config.yaml
spec_augment: true
num_classes: 4
arch: "vit"
head_dim: 64
layer_scale_init: 1.0
width: 256
loss: "cross_entropy"
batch_size: 384
epochs: 148.9
lr_schedule: "linear"
Rows from block 3 of a small sound classifier, named by matrix and row number. Rows with one number belong to one neuron. Each number is 500 + 40 x the weight over its row's rms, rounded and kept within 0 to 999. All counts start at 0. Numbers have three digits each.
Before each neuron's rows are labels from the 100 clips, of 14848, where the neuron reaches its largest size: "responds to" is what is common among them. Only what is clearly more common there than usual is listed. The data: acted Russian speech (Dusha). In brackets: how many of the 100.
# gate: MLP gate (model.blocks.3.mlp.gate.weight, 512x256), inputs 0-255
# fc1: MLP up (model.blocks.3.mlp.fc1.weight, 512x256), inputs 0-255
# fc2: MLP down (model.blocks.3.mlp.fc2.weight, 256x512, transposed), outputs 0-255

responds to: emotion: sad (56)
gate.399:555531525533451440515542540550460444520532503483516455467542474546502459460503466548498456493530412477459525524542505479489541548528526503483535448529544515477552440554469506474533419474433485515528495557512468526526509523517506479525474439525496539551493496458488525507495537545549524553533513482449557624579615413427521524503431556469624534546518506583474481531492464510442516501489528527495454462523505485474525534560503522434502479555531455459429472549532523495466490527450540507411451499485505518474472455488482539539475483542482478548463543450479565451542456477454422496468458544487473529528493492469519566513531538468542496514444493492475409521466510466522497498544461499473467529559479498524438519519486383489531455476548576447422526432501466451514532524537437
fc1.399:441536472489608595537420505468526556507501487436536508520444507541473496490542519488514438499565538493504559509558532515489480526553462530507477449515473460517445544438473567549502496594552516482442460457458481529485560504546550515485447533454489465540481530557476511519440465352554490510570509555566548579471506507452524441507489482507508446458462499453524510522559531507491497469510514416512452429521508529459504503524577467547470499422402522487534516488448477523563518533417493527522514474491495445486528493495449481508500506474590477512461549459453444454515578563535499450509500445476521515516586510473503468483550506516456488472527580448534468517505518519539494534540538544463477480428464475548518455477512457478489506455448446521521548423573487506531494459527488
fc2.399:486563603550506563485532469467501506481437524485538521510523487462515589491538518393530497555454518538398501528427504472492551514507491484511531483448525487560454509488557421498484471548466490504445581536438506453520518482463526502461483512464496496526547477491498472564464538480478510545552516541550580563484471490548461461469466510580540522608498522486488506522408496535466548483539472552528494508480498453498553414470488501561485459504481423525484518508517570505470487527482482474394476531500469497492439479492478465473475500553485446529599560509552491538552506458501437527550516463485493436484454507482479600448490513409473465547471477478531532461494562486461464503458481461455479467579473599577499506460533482483518492551482520443489527561510470458440494456556478

responds to: emotion: positive (40)
gate.231:503477521476507509485540497592526479526503502486514594523519550619452485538516432502589457503530486504512564568491465497458541490470553601488518450422466486503458519555585458529477511565474443538378531460448469555435507450522532506490473460529518540491481491497497433453496521476494498506502522502507451564497502560483526514522466509475479523500453457458546530453537526502533500587537457452387507530466467495550469419473520588426591498460498534531553551473558416451513532432487510483499445514506559455472466501536532492503463494510494525467503473504550498513570472565429504518517450467486487517475481475536553469516516472535472524523477468506511435492466521434442539513447484537500421499484569467471534505487435484486462528481490527567476472564542515406498514542451500
fc1.231:528529513542504452490513486487485518518541536531433490504486500459533494411496553473407500501479576534506474483555464526549508427511461462582473556567557496528528514453473514486502508466485549489553519559540502442483531507533438500519495488412453522425516467497528551598528482531471483512531493445501553468451444503487526472507463521501516504495478459517429533502493470471478493473500533552647517503553486471529503562478514434536457480475474502441455436502527543485470449558503494535472504556464448534477566543461485465529546516504519396491531495422535518487464498470503494393504472480612557513548551527430511550480495455505517558504566465483510489535496489518506432567547494499459446483449450457483489504476507530575504460535502562396529538490478555607484530434465473
fc2.231:495519433495561503511462473464514469466495558467545478479490539460566527500468523479544542527478506523534488497443484456505546511484528470483481447475483510439547528480496528457435529461502532439529482476560470435456539490525439427491432549486448558472494590490511501524514447542533512519554441471507564497478489448514507465482498519477403495506480480557564533554471517473488529551491513474438513526571506504503575612449411400579479473510461475514537492502544510560584514571505527556499519513519464474542516513376473421520569489538473523503543509520498490468610485510499424493434571486515516468509513520459478540437570454433503474495486527538565493476504505432550484517527538525493485522512474493550440527428497484464557488441473544518527533485484499516436447472450603

responds to: emotion: positive (43)
gate.320:499551469546483467504510529534505382531527526504497508468504483475513439559450516497460536517524451497523481519488445551442479477464450520519501458526462509466478487521479508547505535579504559521537528432583483519501491516560506461489531447513472532456558539497454502459514485533513517490532480475515567498546488435440389441453540581499491470546489489594420521570501488416413507493561567446453458515472446493484426521535506445499453503509529456442386525546487504538451507473503478501482522519531531487552483640479523488480527538560546526532420458523578590475567455514522502509511473558470466465476523436537499452571567585526447513513519479491455467516473463548466502434488548533473503548507461497490565506499490535480507497521519466499466537508460479527567534493438490
fc1.320:417579486454441465490467551520546482509496541476517464495545503532579555527430492480449538445461521554518549515384489537448518515519551446544482473543545498522482467494505564449561492530432481557492458420543519485476570494506452475496523431490505435506487430438474568499452488457515432490482492499480497499518570476465503533486478499526533409411479444474548494423512514577529458540495556489471474525597508516508497467563543454552503530474493570543490455441488451527538458572558508538541466467504463554431500479472479515570487508513530414563545545494504521490488533552502571494493544509521482507403458434493533557506547505539540470541493483564458563521460475484458512516481536505441531454514509493461503493527530525490506536547560558548450489455474480472525454462469558
fc2.320:513517478565510488596476475518535552596530501475474570569501507461524445454474453497492519505499494524509472501525542549432518529561448513479508495498409512525483470477588482468472477515476512568474486505586565529426565492489548442514516465571495508492540439439490545504536439464472535461458524519452408526503535398530513404498466465478500407559476470465512412462474463575523497482478414519503506551517479556479495472393520427453483450518436539506478475492484470540495482512491485559536474483494525518610524421539538548509452539442564567534527459449451486482527514515508531461554507503483482468530504488545499493556500506493464495480512513538533492473516454489480520522538520563513473418540491571465541465488514464532511473552446492524511550431521582535549512487468522

responds to: emotion: angry (39)
gate.186:496508486507497571612443492364435480510532491507470481466549535516431519554414475555498508475461469541446573506520449554474468439502443539449536515465452548506549487469530579490475488440489585474442489467461472519521470565468531508500543563546509539502539528475573530484529498492496490504537550523467477507506534554496474486490500496528485514546526478482474424508440498504516514503416444517491417542454481497479482439447453497546493478475587419492507486463538481514473522515545537522559430524512527549515521557493553484479530530491501479452566507469521529501434479551427438557456479468462537439516559541596473511454480513463528481444478483513592498422462497534570468489525446508541494466521509530514438440573565551509562510495497543496513450543491469507458518564496446
fc1.186:393478563525508508431542530519519475515545447587464461421494444435456515459477528481457542449492541449583526522474498510445537519399522455517560484460553488485499557471506541470495450509559459529535504536531544467453452544546484490473488534424467481580493481514416495477482440568473482534514564551510501469468473528539519484501471410476490511520395503473470552531496490522504550556541583482552526554499552495465518543435470472528503453560444486517496453466484562442534538486477444542540493544532545479551450524534505433564525451444480474469548487585554509493465516515503475444504498517534428411435446494494513517486473479533446442496456509504518532497521491503487521551495484464504502540554479586503545470578452491506512566584501488511502470511542465482482537480435467
fc2.186:511500487484527526441449481529508532506488516425445448510543525488562470534535554511515540501566492477504504539496505476463506481615536529554529502428544496533446526472544498458504443518530489476416498525490537523491508494503496613516455512547553552561581543537448462524550462507511485526580462532507564429496418478563441424545518469448461545527480492509494521422434489509479430482462513495525457427450486543459559496500508454446510462535482478486462522502479490505416515552524457547534511545453483507480508429521447541495483456458498485409592462489514512505475472588488464480539439477503477472412525530553482543499523510511523498473512531482469610515475473455532567496583459483430514500436489521502509499526501446486577592470524537509555520549556488529496462438453461

responds to: emotion: positive (48)
gate.483:533494452460464384496508548476414492469495585496513474520515520481504483605521603482500539461437471489450492402511510557503429447490606451492471470499477464507480417476507519521554520504451531490502459538537521489506463508512461533460554479530569469492487485478443507498541583482445490472538478481432495494482518483502500456436520470487494482513503517552491548521471517456462552538538467541465525501472525468525552564471421529537463522548538477470554552572512545488496534430495484574528526499560513497536487463529508514506441534438414550575574415491475475490447510504495512460507489470441510471510514491494527524487528476581448518443511489469418537488536542476526544385547484441496514514459451542529521461451476582484474439518457511499578485461497508538415533450540514
fc1.483:559511546489524409484514497525507517547498505507500455513518488481531483538467553487496502488432545509444441511519479492521488435480556515503484558512497465479503505485515547502497524435502530547457503476501550490489485487463429472466542475546492470448518473519506479495533491475507512526478414385519530552449461463467503413449486550488423488435500509560442485490441458479426502507463464512460398491493574459460507507451512510524539519555483395515528585512521553466512495531557521514529489513586520482514487536500538520577516441480497550572515441565504424453495475481547512435511492477454467448539525556482462472512552496514470555516512575559453534459527470512546558419478452462472543566528506534548520472543514591456492447489460447495583432480575530531416557427575520
fc2.483:554455522452502529550556499598554513482563452458533489482527550487511484504523524549492462497538560508453451494485490500475502546448532461449511473462438528404480499560524496574511465466384513469449485449537483471468561563507485540472490485606526483508534419495501491448517511527536486559495573410487451578521489515517543480462514518557469545467488540510470508541421481506491549472465512529400468511516518546491484488514422529483381480495555475514517501495491502538487533518510544537554489474529495463439441497355560459510521488571447466557484504531449492422469450430482530497497493504543531424517498529497528492519516595544504494560547551474539463515532516528478470618517503465446472539473516481506525547505451496509459476469507490516464529548447461463493528481490531

responds to: emotion: angry (38)
gate.101:464467495532597499508454460489476472460452484568509519465490547459516542581569455460526490462509474480504485558574446440530528513517476604547469506551545553530458581488529436468539446474491494515504482500525577456520547490477430468537503457523503439520489566526406561476468552457456491444479530518533483471497499563551489469520535532488469470478532407534500489487613478476550504506444597427482500480519567514498409501554446519524563477419522527513523487478546539489475441473509532513456543489559544595518513494476454462519444578516494496446504453526497501478515481483489409543465498530459543483534540481410484478520518498452498514467456522519520524506454470507457479472512430535560547571521544503480494506508525553455523458428502428501452462513462561444498510514467471
fc1.101:506524501474479486468495560499554501518516508525494458503576544470484545486501510489490560480403507535527557475497610606546357530505466509559448523409413501564506485470508545506448505490485438494516522465521429507522427535495531473491514534464435481466534487435547492581520414505540504427568515532488474473505526418484516516505492528515490540537462541482519529564447495489505479492533462582511517497512517484521530456498545474493485503599521464460553458520498455470571504485464466556518437559465403483540521553523473515488469513492494490497503481434467545503441551473519550459533517496499435471491439485521537523444548566470509447490456461496493508510550572508578487538490499462474495389520453535586551530457455491501452526513479538470573502475518455541495499470472571
fc2.101:515468533522502467489492519466437522453433542390492521502517454527549485567516499580518490495477514458459546512517464517503488505564532499510449475532515543532508459502427482473546495509538508494536533564439518501502529475566512495570521472512477567436508452562621458552507503449506594468493458507459489479554500516524570475454545507462488492507548478482526531350459468537487511512487513580495546493426497498555490487528540466520545505503533561536458444470526543575460521480463499450461473546542464505608504537540420509520515497518474518472526422503465573551453532367488505521455480488550487480451512537501505501482531495490437474486511501470527536523478550522539456456451487473520543503484469508518441566459496531508442554492457467517538488386510389485497447490450511

responds to: emotion: positive (54)
gate.386:464530496441460559527467503438568414519515466547423554539465480537480494471564521481419488545472435457465515487513580554495448504521522535510497470461502481493548524508541533553517469444548483529528621500508485485485486483479556566479528477453453524518516540470462537453511542464497541538496487587499540543556439523431432508504431502556488501503388526483487492492482487439488464525471493493465500511559536506494491494540502532509447464474549485492526535389520493500506570455459520522446522473459543468473483547480540467503497535442512516519567592530505485457476550499479472519542563432491497500419539484513500542482515554425497577561499559492498449487546471425523485509549508561505489523438540478526475535549507529495429556440524415508485414461556556476522440443471433
fc1.386:528495499459521490484463465500515492531493519534591507449431440490479491443477528486518488439539405471544611505455528539506536494493540458580471498504533553470494458490525491554477438496429483531450536521542375553451486514503464510473467541510492524508441483509412489501468502431486555449542464352585451517467506563501524479476447546544517549560548513478478513460438456542531557519462529472449493613549551484526503551497530491502491562496446454486574485452506470589518497459546532505491489468504507552494515497487501427500452501522511496478520475500482495477489457489486563529508544565462544442554493504475503525484537490543610524524524574487485465520430450524516503505489506482562448498428568557481535478442512501497455459503462435481464494521497500508496544493535591
fc2.386:500516514443501503482499556466527489457478489496526533482520481486491502415483489454509532490461570470485436515532542471472488506487493517524427522483482563467480471478465463515475498580515558474537559471456479547505535493521493515471444553508568466545563539571543636494477492511570506470506507563532548563545505516553596516515464436469474522511536546577584492514434456540449536453539490534437536540515475445456454481527542497467519531491520507391395400458458495504479457511517491427517520426471380493570471533559553470534519523480431501523483567460520513472490420525463494506515436455513499458465446499520553468534493558449490535458541550531450542497511501498481531533455474500535513486499454574546579469481466519487474530484465552502432500448546474526513487542458505

responds to: emotion: sad (69)
gate.310:458492485477484494496513504455512456521520560527477466478478522488526480465524508539404465529495538399488469500467495470488483535407570525560507456401449560485506511508492567514379518527534501456489459541551514466510579486479448522521514547566536559499536523530532452529469483516534519541457517505472453508518475507502510488523447449468498484587545541452384514579560549502478501537521474478476447469478470525424523571417465518554467509432490538509502504503517527509462505512464559442473491494478556530481491543562465506433468552513565515467523507498525510446523495448561513438502521502573526516589450483515503504479504394472595587450539453511541498537507502464502405501469541492509579512466447505568518471523518518456475518596510530494456484509499452441562517473459499
fc1.310:467441578535453451496475517502445448512546501550520478513486539508574548507503465498402477603545468534474492471496544419502512590443539494469529499562481477490530523514448533497410426482529409485495539519440499432489555555491476495487535509525512493531534527472510473506517476548554531507526445474439445531480489591522540478521523507473505520565514533462467490534550546502440436499480517383507526548545438514455509574488457492505499466431520495533463516502457496504526549503485530513413533470485523478473435544562532499443475528487502500550471521494530509501522532522514506538490472502430523482573434523502550528473494423444508608473508456542487469549518509432484465496454456516525549535559491465507556459522500509521464602538544496410494524468415481390503494477449514
fc2.310:487523430507443463463570514488536550482547478475497477434479433505452513454465513506512494462522530530472502529456434512481473536589460615540506502503525453462402443452482492508481515452460484519456481528389500450554485492455550487493447457506498536490560502523493517461498515463523453549524470511515471477505488445506493426437442519550437499492460500514500542460492453543563555461529522482449511491501487498508517571529556549458483511448497514520523491523432497529587509475447550487403533526546500533526476495521504527475503537543467480533395557542548546483526484529564555512440529506420459483553494569515508471593471549510456481479432502546537540522502529482557523554522501504495570572500573576429449557477519573535438505477487515542443528519536470530542437506447429

responds to: emotion: sad (65)
gate.219:447520469511493479545445476472466461516435496480559500538504516535523459470565495434526570457459502521502472524573509493515494429486490478447459441525498547454518521463499570575471439521472471509441482489446463485488475477526564486584515523579446443422485511581522492539554506454491580497495513544472523452470586494526559566388430502466546518509521485477463490496519488485491524521501470506517460535455532486485471567516489494515518458557506452537452454431520501556473439580551508495501472485524596491487479537512447536544427500498557470528510457506466467483471487521503514516443478510514557413509512462515495513499413493473465491530476533528496526531548603456553466533461457476494531425454443494527489515593522501430486517528564595457517537475518566486559488551417570
fc1.219:502573446504462542505505473427467491506558460477546470512468504581514464507540473441581516437516440489534501538498534473501462410545444520546411437524442522483511535411550563554482505544470477515506522515460553509564506494513530505479483573543570424582526487473547426559550471482505468479499491541473505517461583429481555510479561611427513512535459487473420476444499457463426499528502515529558509533541492549493492519516478546540472495572497494580437413437526531468522491561520530550489474465498535475488449455481416561455545545558546493476460462558521501503475507550499537569485464496479546491499458468514459472458431488484525494556508544470498457461475538426498475444494479478480533551451472531489531527501522538454483438478525545468527533471497512535517489469456547
fc2.219:464464449526526470489419527520507516443591522459611554546441496420514500491560562559492496480457539525577418448558563469504519478461541483533453469488518493448521523514540486529572532451453416508526481495508470497528613490539459493478523459444467483495475468557486557511498421528496516513489456538505527515497595527429482500498412520402517493496489449478526473490524539531473478574479468524520417454576567512517560441516553435470485540484425543518530464440507554461437461562497562511431495515496491457504495457548450498506521477484492511491520491494522521521519502506544486482519572507465462551492452527515544581505443502441484484499560533502529528451565492418468545515540480498463469542473480524555479539477463436580471459548556467481527521471481442504529496471518498

responds to: emotion: sad (66)
gate.121:468444479439549448421487501545555438426521553513494512469511472470507508509519518482532505446517473485534545575429429505505565476465488495447556497513523500512472496522514529446526527526455513518493515489536508429482448565471446456554571484517479448485479543541599440475534468509494533482503512513544458489417569499520442535546450556386458526479503536517404428483479645462519559555561482547474427538547428495561516512515493529474462452508509468477515485511530486472496489431514524517412549524558468483479478518473406484512446510498544484501521467539468505557496508472541500429541514484522521514515498530464472484501514499517537501545584434441518497488489478471506526537502475459533558573447471514567524508499549488467440543500474478472523438525514432547545559600519504
fc1.121:514497472572519468522551533525469483431501466559507448550516554417532513495497462487461426455459472624448457486435523472502538441522445445468581501483544491519459495517519514477513490514514538501487504463496524462448461544534526510465508469515490479544517442536499459478428478519499543519523433479443452556461524480463405492524477506499497511585498522558504495481490562567508536579534602510498527411546503433584576493482461515459504504489496504494541479445509584487482443482494530497487600520466436484536587475511516413518536489475466484506511488518502490516477534481558548503430519482464564430518498457494501503486458589566480482572512498516599463502498542459502494458493466594456529521462466435451477540528579511503506539491547508471441491584483491478563534506501463
fc2.121:500433565486538502458505601479475546488461494486489518493574435556492482509524487510503539450566478527523541539472501437462584524484517557535484478495468597500518572450451607468504495493498480539437494526441489511557463512534522555444521486462494546411511595507503570404491531545482553448486394466475507633535529451390460518440555545545492555478480489460442554499513515469451480537526461528469513490509480522513505441464514441541474459483494471504502522497461463450441554509476497475471451516541541510492435515487550493476478514488565417521486486512486486447464551530459488435441476522488466536544494537535564481528453531559513515489470511490523452573483463460531501470515463424516571483507494500459526506444573539532556501483489569474517476517561504509488473517459501

responds to: emotion: positive (40)
gate.122:504503490528526501579489582452444500532542562475488505520510404477507560477427427498514432546511530485465540458459475504530527492460501516532449564524534520494486533426557504498489481444447492500572581655446521493538433532531512463504463484484518505479526524559463538455470470452437518559531504538492458504565536520471463453463503566410474424488534476528507564461530472480550589531475535419464496475504486506517504458452469524500530524548454531486526467468429482527532491524488553477478576492509512492494430506519451537569461503522528506519463494451533563486543492445463451492462442510551456486535556549457493520397494488459501477479547465543541619512420452549515453522513478440478484484497519505582556513492471490461536536488529464507543465544469496501516500491479419
fc1.122:487441501556455498431474495438531493547539498551449461512537529485522554605476455589514514479462512522490447518512490529524539490496491497506532589529501496533479542564545523462579517505491476544472479549535496545512507565475483482535549530483535515532474511487543574509482524527402482463489456467492427446594474578501572472498481499461519474534522465575444501508513539549527507480494517465515472467548506455505537548519448558459473524428507523401495511507478452405458525489455492542437492472427491476584468533529493463547454551406433440469525517548553528501487494502550469530512469491443510504440458484528487578495543456421434544462445500472466493519464513437539510469501563572499528419510551481473470477571519530549514432552514471468498477439452483468497445459516439
fc2.122:429438488559489516557487500488460561535533453521477529455506522553530542548465446519491544493460467445467466459500493545496454489606482483461514429500504490537510501467490477513525449434554487557528473555481565500472499530479476479552444500519487546489477439472482455525434493460521583536595506540562483492491566453563451529421531517483438527483477560493518468535476496480511484514481446496520505526430531490503442534485539456446546523497534440451596482516460498505472529498505456498507604450357515541517490456547604466531578433430506504489494455490545514452596521508479511494541543486500489532483447559519455557518491471454476475537528485513432520511551430482528474498633477491542528520478462476515499518563526491498461509490477488533478487556412549507553505471490513

responds to: emotion: sad (62)
gate.507:474533466507532535447468474514505470473467517545525467516514488496491503448492482435541486404536464497455569430517459487519435476478465459525493512487445514470540490481490470443469532480486470453502544489512529563487560480526528473560517451516516605460509513455522544543480459461476492520510431507473535514531523496550472577542503494471500541412480521460471512472447549448623567463566530450471515544434547474491575544454481479509421466499438506477427490508542449466429519498549537551381464583535449530560471519456506563542473562538476491522525526503482503465517535544552492539530507540478481531497442483452483435522441475545495512498507519519510486539445486467453433571524522558609496537433516501435468530488489500566529495470487477559483464461541503483530539549524619
fc1.507:539439555534537458511481522542476549523489506505555512560476534467508512570464492519466522531416443500516558513521499479457572518445515504561515485527556566518476577485499445518592486447548540543513505483465475496492508485397484454460506573519496493490556528497481451565420563520518528485495519475444449442481486467505470456494502435503457482512429525473470523471548397510444507520514525496425444446487416548508511514478414445505556526475405498540535477516529498464535434484522449474509449494451500455410495497427535497424535551511517548529446522433482526539537538472493492536547487502565514513516483529504566510440547452491464529506497540561560498492547501465451474493509580517535473547486540503517524428490471636529517566477514526537527533501502523494497397494551507
fc2.507:496563493497454548520506567482465511436466489523488534511427466489532554512504492476501498493559380449531479475435469495489465516500500529470464526502486573522499516527473527539457517533547445498530528533450541493483466472505405467523507583491461501508501485443557539448517422493494517493489483498471519469542469501471422499531517560579497486488487584514464489477480540465537465530427583518513504481509495471511503550454476493480595518498411452487443532581484448370459526483533533471533556502545571497568523505591472479438542525495498509483569528483418528527459488493434482509595488503496522442543452459485481484544499412563478461546560507493411544502495592530519529498552539553558494503406461492552501525460475479451520463497534481440518498580460515498521490481518526

responds to: emotion: sad (59)
gate.4:501440484587489550450439509528482432547530396602566502505495496520475482495545551444523487432513536480525561555557474532480488468463468576557524535566534527493514487553509553422571472485485463444552534497459520501430466470509511490527506455495471465533539560504584478495473479461501460513544578537513512528473490523487485504461483455494514533471456559432479573502478555443523521423454509507472458473464492542544477508503508459550488479531477521483537462510421502458487479510448494523468520450592547520540504545440516528504526560465520499592447511560508518442474541483499518495520484555458494512549556514543462450411497427487524460479505535497437490465464468487446517463542494485518419547541504466414533489515535536539509459565478554415531494444476471448584514537520422
fc1.4:462503582472526463484506521565522484555441483514543487524498466510462454478604489466512518628525508466468479535496564489504478444485429502515577491489516538449509505553493471484501544471410453580520504503485409532535433513450562487490442465496463499505574542507542456396532542521469536524552527528472484491510443452517558524457465533450525550398473439500599561469511465512516455535539449520529561433473432542548515454524465429496472530508454514499495491501424517496480584528505566424485507523490517477452502464469466452522503526561517483504435551480425539533529544526431474441519453489515484498527578510476499481491505474483597446435511512491489474531467521529541471497493501494473494518504523529522547494544594497533487525538560545451470526481424528536487442496503524
fc2.4:473509436483522542481495449483455531533514449467502566493513543477481554455486573508516455501493454558591501568418529532535520487526543463529500531449468449489535437474493457479491460459533552414579511471526510494518550518525481555456513526483475480552473511549512559521530522425501498482490504487497491483474502477450485582424495501441473514502524499482513351471477491438427478479445425473515512497545532461533512425440522481444536614510465460486517494509468542578483520559594539546568488515526488525562514527468496550444542546478494561564425483540542534499495511559507529451444473518474522443476560491413570502515521448483499515503502524539549493492525608470532511497527481532502476515472518559458440455473492572492458515498451505496478501438464441482421549503550482

responds to: emotion: sad (59)
gate.43:602631502538519463548488443566488403536546519565482491526570559424555495523464520477499526498510531481460456522496482496510468438595529503445426432548534489449515496434500467495489487528517448467534480495510515474525534529500547501583518483519469495459449521447478460425589438419467525474568464483425529447425468548484445449490511494459546557520485548506511470490528504503476536454459448499447447521438531473517495499583502547575410486469505509467493456478531477409503445499524531501567539472495481430530528530555490517527498454545468570482468513452458546544502490455571491478483494565510547514500540495497559502525560452532487549495520494537525480485501493445580480464489518457488497472504438487529568492554491551479491519435478513531557568493510504505525540512495441
fc1.43:534531534528571510455556480562508451508524566567514449486514543444460435509465514512560497460535492529543397488430566517456499551539542504510503526514593538493532486575523491493544533471477522445529517489492564463627548462432488437572481507467522482418505527539517480504531436475437521475487471538481460470485482523488483512500463531473499522554515580471476502444461483447497514527516547513520589510561547471466489493485493453524490556460457508484500481500519442470586524496569519482463538513489464456444529440584548555435540490497532480509450499499457460540540464507488522504525489559442452462509469487498452483539547554444487472485397437517492527473485427482520451537541447486502533514468544486468436496512457615463461497451510544475524427498478528492474615457489521
fc2.43:469524488435555455567525584533519469502456416496530503446488534474482518510475554574500445584449494456469578506488519473438499491532568475525450500471488501489492492448505492412522529536507513588543501529395452596476474502458438538484527446491474517484499504483465555494563544509545535595494415478505526499489524554474493522483578499476504516531519499495526508507482564455497480476540512466510529501465447471495520541491493518514500517534465473516464526486547519525550421571446492472496563569426529533420460512467503516529484530529469497419546489543563458441427530458479489523548462527510423514515502595490502520507532507540500447569475575426424420512480413531453491464447511436412517505573477511484474521511473462538494468496553492509459535496565484448529503546523536

responds to: emotion: angry (51)
gate.118:550401464420529444532404558545457494470519508448469475495548595502533565552465457551528507501475518469438516604500542460479512526453489499514500547499511504416471531492550491572535537469475478449572538449451556494518522522539482501391483513477509492431517486479531548466503584517519511474471526436488534512550406456533509474522518517490486558535501471455458455467454468465543425486422517526488498502491501514563478513564461506517447506504485484486500467508569485494442470495551434549541436444469497552476541454503474584531515487499558462456557487468452489461534443456515475478499505586484525458445486467578523559466482558569535488498487487457580493468541524494535534490555495472435464519585502513555564442491571468508497471495518498553509458491534480501433527465490520
fc1.118:535528581542442528562505498449541501520566476497521515468478458524433518519466548442530500454454461496501552433542502494452479467425514485514545560523473505505478486551543500470418477469533460555383479570520518423488445504483447582545479600512475525606517486515502550515500502606463575520486456499469498460475520429452616526533475488497551494463477482500511532572434482519492475508552525516561570583468434479474507446522531500443485451470527530469481509485471419533603433521553520496494502469424489490484454566477561504463556543478524444493446576484473565547559487548487510529457501511499472494413522503556505514495527512547509474515490513495447440457474548544469494522492429538510522533489497465447467526523446468509484562528515511487518527501512489469510486529495475
fc2.118:498526515450504422428499517480439439503484521488528436505533551479499515540465519471491494506483458481563438556516435446445469512588577467452545486505550453473512524489447471483478516514518542470449532547481536533525513536500482469533474500503488517533559600475482451480571495526509481545461441484519516452475518480564444515455494516514458612497542535589542520468540492505435506583479496551466469545594535444474519542524498417541477564496591473479541518459594571453524495550551503436461560403462519509510457533508437551525495481506423510512506506510515559470456505569468503548395429498491505484501459458435531432478500488506500462524501494474453482453480470582514532435514467516487467490504520518490483453514468440486526530526479584522473427523499501517555503534566486

responds to: emotion: positive (45)
gate.406:549494512484470496592544436524485588507491480550489477515485474523494531515545472485517531478572481529485542492504481452525464524447640458529496477503549542478454489523600452482460464495464505510622484438411506481462461495480496501519481459490473449460517478531534472529544456554559501491519455554527464515501525493444487543455553550575531449430502549513468485544479534502507401479517501448478531526521488508444524532537490476437465477535481467515523559418523479492477480440474568568451521509549550480610509449509547497483487461466557566541444503513487529434556478487503508524600511461533434574532514464521486439484525460499432512501472439441498459504514548539497517455538466567549510564507522484476467471434481546455448469485498488467472512501570596450508525496458508
fc1.406:504443468547556537463430445521522423421477524496528529541520475512474482506485530501529458543499500474480529545452523501470494479603449499477476457514471547397552479488487539478496540638494499486478506507552521498549551525473508547553493488551505556553521496507522436477477496487431528508482511468437507383505519499521523542531458426468410504464535499470504511532583534530427551479545534497577485499448530566496546542529502488465522477515470509487492482556491512524568486460524509480450473527455456501472448560455527541532515505520498502442486510515513377487501545416491522378506473459473502529475561526513469510463503549442524508509475595498547441435478522508497445598534527445517506501534587534478473490527474481544556525450454540467487477556473475534436483570487473
fc2.406:521486488567475491493498474461511450511524541504528531466519568558448495582492471481427480486497548491510545503634489485498498492604496571484491518418487553457449481453488528454602509480486498505558450479517524460453446532468501468500518504496522462470530571491511472490421555535445571499447486503519482495552555482517448535520501474460531450537480464490415482461519441492512482484504560481527474511561473491445528492595430583460532531512397527476478580505599474501519452501460443527496460489483498489525509435509517618478491419469456499463515441520498495436450530566490551538485551439539561504444538470419479499525543507555533525512528449509532554479517524427474529495523501527566518543425444499501447533542485547465450530513478471496517443515528533488478478492535520

responds to: emotion: sad (64)
gate.88:492534506532473540484556559477481544530554469580434518458582519436462479504460503482464510516489405474433519491467486573558503527479495517464533501421498503460482560487508468504528466553487541473519453492515535518515543549482440539505542475493467520522579574501503535539506443500458522480523493576449528519537471416499474463418504445481456477521549513524461576483495532456455579506496541451490539489546465432490539430505575508459495487487568493460558524540558511485513598531487528461512488583494488482473542489522468482471451482598476555489409507468564483534577453492499421445457485525449499426579563535502428537466466444609479482497469511456487482485431459454496501513559506522441515563463554530481443513516489568487452517444497447526468517505498490525486494478468500
fc1.88:513504524523478535560528466503469485541544505535437489453493459581482544500486543408454518574484484481489493533517469501544468529488521497481514522455534516526435461529500452401455509536527600416513492574495549545562573452447406571502537424464455471535545534543545482468530519485510462450453524598478514499534478522491550459431509477499442525498572575521468522496566525499468505458455532426526429528460472424490472455491482415403499563484509518482533553529514529530531470506504530472402480616516504417519504502584481513523491462528499546423474512478528483543505519445489468512529508496465516512554471539470533573528470446465471523563520496480510508466483531498543542452524544502477465493478501550486507557539497535508431504405546501534487436544461486509496468476485507
fc2.88:454487538438473531435577574542465508540606428492496470452460531469501509443469454524607528583452434474542535547413489493570514506527537412536433420524511487535445497482498515555489484549543560480514481513542525537470501546578438494476544519497436432554522427443560445537502475443496528486568549591499551489545532515428589522462482463529493459520417558532512527506484522527455530462487434453474446492394457498549522522476518565472477467429480535499524513474528429523451518537498540471509491417528495524468485510462478508474556481512563485483530512502451479473490451535520469537511482563475536491537495526553534517457460463507443432523483527557484539529510482453521445509508445490502478525532555500450514488515508570455492528493536491484474501532500485518485490520479550